From a checkpoint of a small self-supervised image encoder: 32-pixel images, arch mlp_mixer.
Rows from block 3 of a small self-supervised image encoder, named by matrix and row number. Rows with one number belong to one neuron. Each number is 500 + 40 x the weight over its row's rms, rounded and kept within 0 to 999. All counts start at 0. Numbers have three digits each.
After each neuron's rows are labels from the 100 images, of 14848, where the neuron reaches its highest value: "top examples" is what is common among them; "patch colour" is the nearest of a few named colours to the mean colour under the peak. Only what is clearly more common there than usual is listed. The data: photos of arthropod specimens (BIOSCAN-5M).
# fc1: MLP up (model.blocks.3.mlp.fc1.weight, 320x160), inputs 0-159
# fc2: MLP down (model.blocks.3.mlp.fc2.weight, 160x320, transposed), outputs 0-159

fc1.240:511525607412514469482491526586440538522550466535507472523536452514493517512449494455432472509508483473471565545469488534532441515513430474496455496488514439520487512492497492441529512544520487462530471381503532526467515541558471523437461568544550471492530461589493501425478419427496455523537545450529463467535515517493534446501487522473436446520534487485603542476509434525570514515445480589493443571505537497488506520527443509508548443482515495476534462486497488519515560540525459
fc2.240:538505465578490495462501521481485430509510532499489582500518545462497530482558444514423569475496493515492510540587472460558460533497504559510453568421514512561521531475552470445570519457560476489480368482521516371504515542446481484439450485476516459471517504500456512545458464503545503482503478525536487524460498430469445509472543455578516470501519497522445512467390578486529515487460540500493467549443502476522602467515470522485525503521480544503490517493567522488510554509541494
top examples: order Lepidoptera
patch colour: grey; brown

fc1.175:508416439566538482413512567468543546473504470539539530480545482505461533459406494481492481487488506479475433486466557569531548529498404559487566481505590537526461504492453501469490513479397478527476540399539524518479489547536520516512497596551510546500528500601541494450492502543522515513475509465437481469498498487514498539469475519529451475446525493471584494497495467507503416462498494425554444462506539471513538535552510490498467478480570480472517463450518498579459541443517516
fc2.175:501511524462459512523498460509585477535485592503548580559531501523528434548605479519477507488477518485474485526565466489501519523528526525449550430484517531561527523477483518501496476428386443536525430464550471465503492478508505499447556517491508434473559478519491461491509511455518453491488476551454526518519577477527513498480451519500551497506493505531508478499523470560541490515460494371464509456521529420575450552502528441493558500491484529576446413563498488420567471452491484
top examples: order Coleoptera
patch colour: black; brown

fc1.38:444436493548569514501524524528463485424437507535548348515509522523566514377529500511486602486481488509485519451495475512497508478478469559499475517554490498579459585509470533422557581529550534540511505481482482501499537507463508552477444558551499564567465491520473548452568446429512548507494518404488450503481498503506436486445533438513494479523474485497541512480481446555506530549485525512481466529499521526447559486473479493512444513499408522455487504500497501525500519519526527
fc2.38:423492493541559551547542496490499467436487506571559552496502537443603437498464503480487476545532497461466464452539531478520550502531490473462535436534447587522455465436479529543505564510602503475452503463434520441467470507452468542504517512466512481589453562472465481487521488506478445521542474463481464443537534476542554497489615451527455564499478508442464525545500486570440485516539520472465420549513549532510544508516479458553461481532498500504492492509480538434453452516513547
top examples: order Lepidoptera
patch colour: brown; grey

fc1.150:544468486525534493432469493490500556462520498507491534657505488481480491462466509485505554470443497532507517495511512557498523556511435500546527439536574477531508531544457519419500492520512440482503447417441536475454552519478511473457516535485532570530548423494499530445528450440448472505552518479502493543482494495545575479446440538525441469525479455556521492437459440511518441602427433441547493510497539492479547540490492555512500520502525538451514578548515494524477476472566454
fc2.150:514493553522523452498562525411497432545508591524568508475482533478559506444483532558420505475539470519497540514509456436567534478462402553522487478479437562524517478515540488509538557487580484495457447464558479423490487417499446470467523453452498505478521507506487503524451489455525500603522512568525449472497510448517427447492604490504471483527563470484502558493478536492541526513481525563477453488490588499537517489477485477540539468502476514533490405473494526515473550511427491
top examples: order Lepidoptera
patch colour: grey; brown

fc1.207:474453485534512522454559557571446499480499503548520424555523471497446437445463509457462497525539448477477503526537480516498474489593500538499523521432553455544465496465431522453571517544474593531482472399509459402413513470472474532508467522528558522481511455539520549492472486427492501519473545553450527458503493526512512481511438402540453529481510488497452508554468424466556545444465569525563460509520534523544571553508525498567499493489500479510518509490467451538524499504563522
fc2.207:475519491571475484529564485537439466498526497490509597495438539465482530444516511435460523491511526496470475578567496451513478546458476479426492495438488438542464537558501479453577554530565517527510516479528545514438510522571466543451455554472434466488546479561542473474532502512479504462488523528475521493472525422496455454495548499573457483455522522532538524434487452465526511556473539579542476548482524376466495507494481471536532508425557477455498462453546480434525571540523534
top examples: order Lepidoptera
patch colour: brown; grey

fc1.275:470563514463541450555513496504498490587522556453533513455527449535550511590521564522477488521578447467503522495540459455427471497502487511432410556466476460501524442532564480510520467505452530454504512517506452455540469470545487449499507420463559470468555459461452542528570528514457444516524482522493553478457443549498495527499450478468438474440476557481481536527512478489537514494424544519462521517456479443552526499514512471597470522557506579574440455534494494476579479530523462
fc2.275:511479523536506542524530549515640549472508498485438492576518475504519403466467521522498543485479484504510531536503531477513578480494536513515539503560500465479475552472513460522495517545503435419491414513530495552479553455547525533500535485418477482470500498436477463477426496540518502600548521481446546432459422524478543507490556527514500535522436491487545502470463506511425491511509475451518620453459528420602550506488453524431484462543511503515484460490480531534452510475482480
top examples: order Coleoptera
patch colour: grey

fc1.67:466490501519503524412511540507465483422532489540556482531522452521473477432521469546599493505528492491521501524457473499485534509509481512519490541457460500481514573429488535548564514484509607524455515414488586483495509415492482538537432426489447521576482490537595486461514417525453458544488436482477496474457456540517524478559466513493465547400519447497444479542510439455476575480476519512454543520524518488550475520529507532531511494480498480443462529505504458563567470530552563
fc2.67:442521480586528510494499554577473487481403556524465483480486411532483541491446454471488577524443530507456527452554521464495558429554510559434541515510504432514448487556504532495460509482540508501529559442461476525537461528439516503491490564421512502428537465510528525505504569467536483457478486450571546521434527444508491512533528476544534539465493510435547471526455416484528508555517514480462537502488506452516443520560493584500466491450537498493433496544521419466521569529532489
top examples: order Lepidoptera
patch colour: grey