config.toml
horizontal_flip = true
parallel_block = false
adamw_lr_other_params = 0.0023
Rows from block 5 of a small self-supervised image encoder, named by matrix and row number. Rows with one number belong to one neuron. Each number is 500 + 25 x the weight over its row's rms, rounded and kept within 0 to 999. All counts start at 0. Numbers have three digits each. After the name is the row's rms in percent of the matrix's.
After each neuron's rows are labels from the 100 images, of 14848, where the neuron reaches its highest value: "strongest on" is what is common among them. Only what is clearly more common there than usual is listed. The data: photos of arthropod specimens (BIOSCAN-5M).
# fc1: MLP up (model.blocks.5.mlp.fc1.weight, 320x160), inputs 54-107
# fc2: MLP down (model.blocks.5.mlp.fc2.weight, 160x320, transposed), outputs 54-107

fc1.9 065:555545464488478504507524465462545484443493523503498503498484494509510458525488474486507520515503488452496487531489502485470525530504555515466505503514497484494518
fc2.9 067:482491506520572480518504493509481524494526463504505486502484474496480523498533530497525496506524497507433509433502489504512508500493465471503514502515480498496495
strongest on: order Coleoptera

fc1.166 109:487451481540506487460527504522510502466509506527508516481499474518503499487511487537531487505530511489507517511509486490480497537491455507496518464538518491517477
fc2.166 128:514505482484475480510475518487477524515531483518513479483516496499465500523499515526511509535426479473485465506504484483492485492511499494510502548513494522495518
strongest on: order Hymenoptera

fc1.77 071:509502465511476487521478486504533505454451490509488507493516485461468494495513459542523475510517544487508461547481558488514496553537519474465509473492487507476468
fc2.77 070:505461494515575483486474453479518526486520505482558522494517465483518513522493503493490458503485475466510539476527481497510516504494452491530538500505489502507548
strongest on: order Coleoptera; family Coccinellidae

fc1.13 104:507502483493490507492486475470481526530529486467519479559498469478524498531473526469477469495520487503488499504488497524467511479514533490471510535487488506479526
fc2.13 110:489510499497466517510499526500534474470481532484502465548511463515449507476505491497528525502530487499541545511493522485515459510475508541464528468501452477517492
strongest on: order Coleoptera

fc1.14 097:491479479513519464494496461502534489566487526504536503443508520505452549516487479516497513497520520517535465555482474481482449551469451513495531490487503478468509
fc2.14 108:503475503486532422522511477543497505522491508473512478492530477492516508523524429489491488465475480490514491526511519505513510551535467493464519491513504521555529
strongest on: order Coleoptera; family Coccinellidae

fc1.232 121:507501491480454458482510495450525517530516507495505505542416468500487474491504533507505472504517485521490509537482538525499454486508520497488536494499475531492515
fc2.232 101:530489501514480469500514569488515519492492448505486530521489458564508504505513552496509488462481482498469516520476551519460504520478474486491507491508497530521486
strongest on: order Hymenoptera

fc1.237 137:528505442531499501495526490522466506496533484460523507519534512545548543569505488502526515515477530488475471515475511493545513517524467445508499505514483522526513
fc2.237 152:531520535513472491498535509493490480503453511523487500511503473486559500517456484472523512548516524468525503490477556514517506509509529494500485539479486519520527
strongest on: order Hymenoptera

fc1.160 124:508533438492510480511518512469512511475529499503520538501491487497488449505511478464532483492498505500473536523473548496532484458470526488474542485526475512516487
fc2.160 116:486481448505481445521514524469506522507522448463540513510504435493517520482471512515499489480494507484452502503488536509492493537469506460494529504511488511536468
strongest on: order Hymenoptera

fc1.34 076:504510467497511491504569523515539490509444485501523471504506487494480498512495487521518477484498532506533520498506475493514494537482514459517521499523485490477456
fc2.34 073:524539494502528434499495430504538502517505491499506518488507510491515501537525504478463454488487517519496496529505496501483480538513489500493522471507486546477444
strongest on: order Coleoptera

fc1.169 133:517495538501523495510492449498538468527509544511471516535495447537473493525473568535504514525479521470523480455496421487494479488495484516492528497500475492508453
fc2.169 133:488522560500539468464502487467523513536516529507490513456485488529475536504501547479503479485519498501534485512545426536497459510515491428530557499511503475479466
strongest on: order Hemiptera

fc1.271 118:468491518509507519439502543497477462568530496533483498528456491493464460490498586509513500527507551509536481534525487482506476514493537538525541475499522516469509
fc2.271 128:460511513483489460470488509499514496529507512516491500490482466524530511492514487499491472524469501544518512529495557510501469515487527511527537449476529526536502
strongest on: order Hymenoptera

fc1.20 131:480566510475529503489480506490536489488520496521488496538507473484468482461533540459539523533465506479494536499514465502515488496484472501480510490514483513530463
fc2.20 123:510478494530488466541495486513507511484486452516521497482452469477467520534489493481499486492533542513504499550508493489518493510511511517511487466517517513500490
strongest on: order Hymenoptera

fc1.71 099:477502511487546452543520501521508484533536518475495492498489526502566516469515520460486479502532458489514508449483496507543468512487499472510481530515504503495550
fc2.71 097:490524547499543517529494563483476465496481529514475499571488492498434495466536474541504490514525505532532480495531536508519488491461518550489441517499513488444477
strongest on: order Coleoptera

fc1.242 110:511496506485535510486506520494519541511491462528510517484476452465479524498507535471519451499490518457494463512504522481558522489519502519491478486518541551502487
fc2.242 105:484482502497473461475504489505485489498510522480510520505520462504514507505509558486505547433498492486513531476502492492480479529461521518521500525488479448519513
strongest on: order Coleoptera

fc1.176 104:519460506516466531491508478508513500545512484492559487504489499466502499507475530475499472495466466492462477520484492502492525491442512502476516469471483487497506
fc2.176 101:509540514475502484490530501529479475528481522526499496530480510535488498517497476487498511492523479481536486493511484486506499502495485462554501519492501470530472
strongest on: order Coleoptera

fc1.110 117:500472477566468477506457516535477521498492482519471495519506531525483513501479512501523503516503513478477498484526482446492511550456434454498474478539497477484500
fc2.110 127:529546484502466465512497479498530535508538513470516515519474462511464500531466495472502504561487493490515473514514521470510499517503474477522513523495496578489504
strongest on: order Hymenoptera