config.yaml
horizontal_flip: true
patch_size: [4, 4]
momentum: 0.95
epochs: 34.1
Rows from block 5 of a small self-supervised image encoder, named by matrix and row number. Rows with one number belong to one neuron. Each number is 200 + 20 x the weight over its row's rms, rounded and kept within 0 to 999. All counts start at 0.
After each neuron's rows are labels from the 100 images, of 14848, where the neuron reaches its highest value: "strongest on" is what is common among them. Only what is clearly more common there than usual is listed. The data: photos of arthropod specimens (BIOSCAN-5M). In brackets: how many of the 100, against the usual share in percent.
# fc1: MLP up (model.blocks.5.mlp.fc1.weight, 320x160), inputs 108-159
# fc2: MLP down (model.blocks.5.mlp.fc2.weight, 160x320, transposed), outputs 108-159

fc1.242,192,163,219,214,208,212,214,206,210,162,178,203,219,170,262,184,195,221,215,206,187,205,239,164,183,195,161,200,202,197,208,211,196,188,208,187,188,185,219,182,194,202,192,214,195,214,212,228,158,208,212,208
fc2.242,168,212,214,191,160,201,197,201,203,167,209,205,178,242,197,190,199,197,201,229,197,191,218,191,216,189,221,200,164,203,210,194,182,198,193,246,216,165,208,206,166,201,189,185,251,181,187,196,215,194,239,202
strongest on: order Coleoptera (36 vs 16.8)

fc1.280,192,178,202,208,151,188,171,210,176,215,202,180,149,207,205,194,209,211,155,214,202,193,202,209,231,193,198,226,201,165,213,220,208,211,224,204,182,198,192,216,194,214,181,207,253,215,222,198,192,190,164,202
fc2.280,223,156,187,199,217,185,169,190,219,183,227,179,214,220,179,204,213,202,193,219,189,181,179,214,202,179,193,199,186,229,200,221,199,199,195,215,186,215,196,214,211,210,148,208,195,193,232,197,230,171,191,181
strongest on: order Coleoptera (82 vs 16.8)

fc1.233,214,196,245,196,169,207,188,188,194,188,225,174,184,181,176,228,208,201,207,245,191,147,174,230,184,209,224,170,210,229,212,160,177,215,184,183,232,186,206,208,213,220,148,189,190,188,196,208,187,213,198,210
fc2.233,164,201,193,206,222,169,210,186,215,187,167,189,228,209,206,218,192,169,208,181,238,231,184,184,222,209,209,227,185,203,173,205,214,169,214,225,186,191,233,193,205,193,200,225,159,219,188,207,189,187,208,213
strongest on: order Coleoptera (78 vs 16.8)

fc1.61,202,203,208,202,204,155,193,170,203,212,194,170,247,196,220,228,210,164,184,221,192,201,176,231,190,163,199,188,166,168,147,210,226,205,218,223,209,201,190,203,173,206,221,196,162,161,191,194,226,214,211,223
fc2.61,201,187,191,205,200,170,189,200,226,207,159,188,186,183,171,215,240,200,201,189,172,172,201,216,216,215,208,167,216,204,183,222,216,196,183,197,217,213,186,184,224,198,183,201,174,218,217,201,195,222,192,188
strongest on: order Hemiptera (44 vs 11.3)

fc1.216,200,213,211,230,195,229,194,205,216,187,191,179,192,215,194,220,221,213,225,187,185,183,227,204,175,191,179,146,213,214,236,218,192,198,230,184,230,219,234,234,217,204,192,195,228,196,204,181,177,197,234,187
fc2.216,202,208,211,166,194,160,199,194,195,185,222,191,203,198,227,172,233,188,213,206,191,199,192,208,206,177,187,168,205,182,211,195,209,199,220,224,204,194,215,200,183,191,188,196,171,203,204,189,224,163,164,197
strongest on: order Hemiptera (36 vs 11.3)

fc1.49,201,186,220,236,177,225,188,211,208,185,201,177,174,212,173,185,215,217,215,207,188,200,222,133,200,205,211,196,206,202,205,212,207,197,214,186,233,174,195,212,172,181,213,212,211,180,228,203,206,186,204,207
fc2.49,190,195,200,157,231,211,219,232,217,191,254,193,210,216,195,203,261,181,192,201,211,206,203,189,220,225,204,198,171,205,181,230,225,189,235,222,221,180,212,192,201,189,220,200,220,173,203,194,186,193,199,188
strongest on: order Hymenoptera (59 vs 20.4)

fc1.234,218,214,205,174,196,190,208,227,193,196,220,205,181,177,182,178,181,159,199,197,219,216,240,204,217,223,174,183,189,213,221,182,174,211,197,225,254,170,197,186,221,223,205,191,181,194,222,232,190,171,189,189
fc2.234,165,222,229,199,194,216,186,205,193,178,174,181,197,201,219,216,174,192,145,219,205,193,199,250,215,225,193,194,179,199,188,255,195,198,184,188,189,216,183,171,235,246,206,199,225,189,187,261,198,192,207,206
strongest on: order Lepidoptera (27 vs 7.3)

fc1.115,212,174,188,228,211,231,175,185,187,239,215,160,178,161,155,206,237,175,222,157,191,199,210,220,210,190,204,205,164,204,210,178,194,208,227,192,191,183,187,179,203,200,179,223,179,167,219,223,145,185,227,193
fc2.115,228,196,176,227,210,208,189,206,239,198,179,170,244,186,178,207,185,168,171,220,224,211,179,212,172,216,220,194,197,201,224,175,204,174,213,216,209,233,181,209,200,227,235,223,198,188,222,198,182,208,186,186
strongest on: order Lepidoptera (26 vs 7.3)

fc1.59,216,192,220,187,191,187,204,160,201,200,229,216,202,192,169,189,194,176,219,176,191,207,205,201,215,197,194,203,185,177,185,216,167,207,216,165,200,196,192,160,189,202,216,206,142,202,224,186,196,186,202,217
fc2.59,169,237,191,195,236,213,221,214,185,224,189,180,193,172,200,198,227,213,204,178,220,207,241,219,212,169,187,212,214,186,213,207,166,194,201,186,208,202,178,199,183,218,232,237,184,172,205,203,211,201,215,186
strongest on: order Diptera (60 vs 30.7)

fc1.26,171,176,200,229,212,223,222,183,156,204,208,213,173,182,202,203,232,189,219,218,184,223,199,178,226,174,197,185,174,193,205,186,204,188,264,174,200,192,208,219,209,219,209,235,206,195,192,195,189,212,235,186
fc2.26,186,206,180,149,196,203,212,185,198,201,229,210,213,216,232,170,213,194,190,199,178,246,218,193,208,194,202,217,148,223,195,191,169,171,239,201,189,232,233,197,198,181,223,232,190,206,223,197,195,200,218,207
strongest on: order Hymenoptera (45 vs 20.4)