{"model": "self-supervised image encoder", "dataset": "photos of arthropod specimens (BIOSCAN-5M)", "train_examples": 48750, "horizontal_flip": true, "method": "byol", "layers": 8, "projector_out": 128, "projector_hidden_layers": 1, "init": "lecun_normal", "residual_init": "none", "muon_scale": "match_rms_adamw", "momentum": 0.95}
Rows from block 2 of a small self-supervised image encoder, named by matrix and row number. Rows with one number belong to one neuron. Each number is 128 + 24 x the weight over its row's rms, rounded and kept within 0 to 255. All counts start at 0. Numbers have three digits each.
After each neuron's rows are labels from the 100 images, of 14848, where the neuron reaches its highest value: "top examples" is what is common among them. Only what is clearly more common there than usual is listed. The data: photos of arthropod specimens (BIOSCAN-5M). In brackets: how many of the 100.
# fc1: MLP up (model.blocks.2.mlp.fc1.weight, 320x160), inputs 80-159
# fc2: MLP down (model.blocks.2.mlp.fc2.weight, 160x320, transposed), outputs 80-159

fc1.241:174129125097145145113125149124164122094168112109095140106102139164111142145142103136106099113158150077109094154124162115185158113132141100155159145108110159120112127076118082115152124118112152137132097158115167143123092081114118138149098145
fc2.241:159101114138092150132109154123184101144129157087121148052125120129141109131133182130136129112112080095116126174115109124136139110181135147110126099094121116164097123114158133109133172116096087181141152121131137122148095141182117092125114120
top examples: order Hemiptera (51)

fc1.94:148112125131131127130143157141142114141132149125109120098101125122134118126163145091100147134154194100171110123138147124141162117162169127129104132112105146138127148139087100150124089122142121114169120161118118109156164098126105111142136103
fc2.94:103124144153125123139139130168101177139101125097128127137157153135131119123144164119093097136128156148126136117155077116128123151109111091142168143155096108131122142210128082133109122145125131105157145110147125125089085123150106152089145144
top examples: order Coleoptera (57)

fc1.175:178135159140115131151144122127125119113150133133127088139086148138121138150184126136159091122114116141137142152127145131143146146148110110118141129128146159123089093081156153141087091116129120110086156095171130186165132132125111105130135108
fc2.175:114079126106102096137164101150155140123123153122138155112131113107109144121168152118081157097115101103102150129150099121109121104092143144132112124126108111141138119127075124161165145141112132169173135116094119089109148098123127121095139141
top examples: order Hymenoptera (52)

fc1.234:147110118111151102102114120139109133106146088157177146127140153138114143125129137091120129141129143124141093108130132167084075145096139156133108127151128114101147120125138112090128099131145117109146144155132154130156200142125115132129086089
fc2.234:155145123144125160101140164126100123074126122141107144085127096092143135118117141120134101155106104041125136108150119133141117109133121154120075118122119150119143182130139141111107150129133169155086138120134169168136103128140140107116165095
top examples: order Hemiptera (28)

fc1.54:118119127110163131108123124126096116104110098105141126123139164105132189122123100140091158085113141139126130114126105084162143130156161129140151139102138134131071094104131121116122138171178135138116084110176093102161095143084160166147124139
fc2.54:125099161101130135127112142134115114155090143126103099127136126093148117140129122160110127135148144170094127118145124128135111107177110163108153054103124159117140135169149141146149142121109112099134132122080076106100143054147152080099120132
top examples: order Coleoptera (54)

fc1.60:123130098147106128153164124133126139154143128118121104092139157127153121102120125111161120155105082120124165147123143110124133136160093114150159124115143148065168188113119106130147133179109106118130079116141093113077145146169124143152118097
fc2.60:098175151115117127068108113123139168149144119134115162117152124152141122162155116143133110113173125133109119114114134163144175189131129131117124151141118108137105108170148109131124142090134141188121055103152132137131100085113120114128124134
top examples: order Hymenoptera (41)

fc1.204:127174093073097109110063155133108123157127122162144116080126159091173151130160146116108125143126105138088166103131115146131129207192123121126135096120144147114165158098126107100168185105119116079113150143131104151140146170119133150118124122
fc2.204:153117151178115104154133149126131125136124123101098136128102080111121165099090124122182134100139090124159135159098138114109168059091111142149058139133129100091139167130145144102112093134126120126098126096087123132146148130158135097103112154
top examples: order Hymenoptera (43)

fc1.205:120125125131145116123139117122150143098119147126101062165127113116128156111110115120157111144106143124152113091126118184115136161128092153154104130130153147164089152109123174138111097107129125154172117119079142170124107138090137148161111127
fc2.205:098133124121156120123073121114145108171145143145123162155106118159131135150129105116123189133174115116102132109131121089149112094131143113110131116096104143138136112132143117145160085139116134125080172110163115144124124112161143085109131142
top examples: order Hymenoptera (44)

fc1.263:170087113119128105172146136132142141135139101143094073127089108148135129134178106114152130149171108102152115091113136142139174168107146130123135161083147079090108090161162115124087115170097107114097121106132174146116108129099127177133155133
fc2.263:139134119087121121143122116140133108152137142122137154153116133155126127138123151159130145085101147110161147164132123098136086076089149089112132127135087149128161143109090143121128095120143140137152145131144096131155145121160126106104105134
top examples: order Hymenoptera (45)

fc1.236:138106169110164121168153156173145107094115132166161128090114110126125122140162129125111127121162110170150143102140105153141108113077118163151113187152106139124092102160119137130106108149169143112109109104095104081070131132102170125113124101
fc2.236:151132159147108105157117131105139140113154114083118120152105128128115112143095113129130117098118112146134152119102063082089114088100090129141170102167095160165132104130129154126126144137120137168124159173122110120102144107124153096129126131
top examples: order Hymenoptera (44)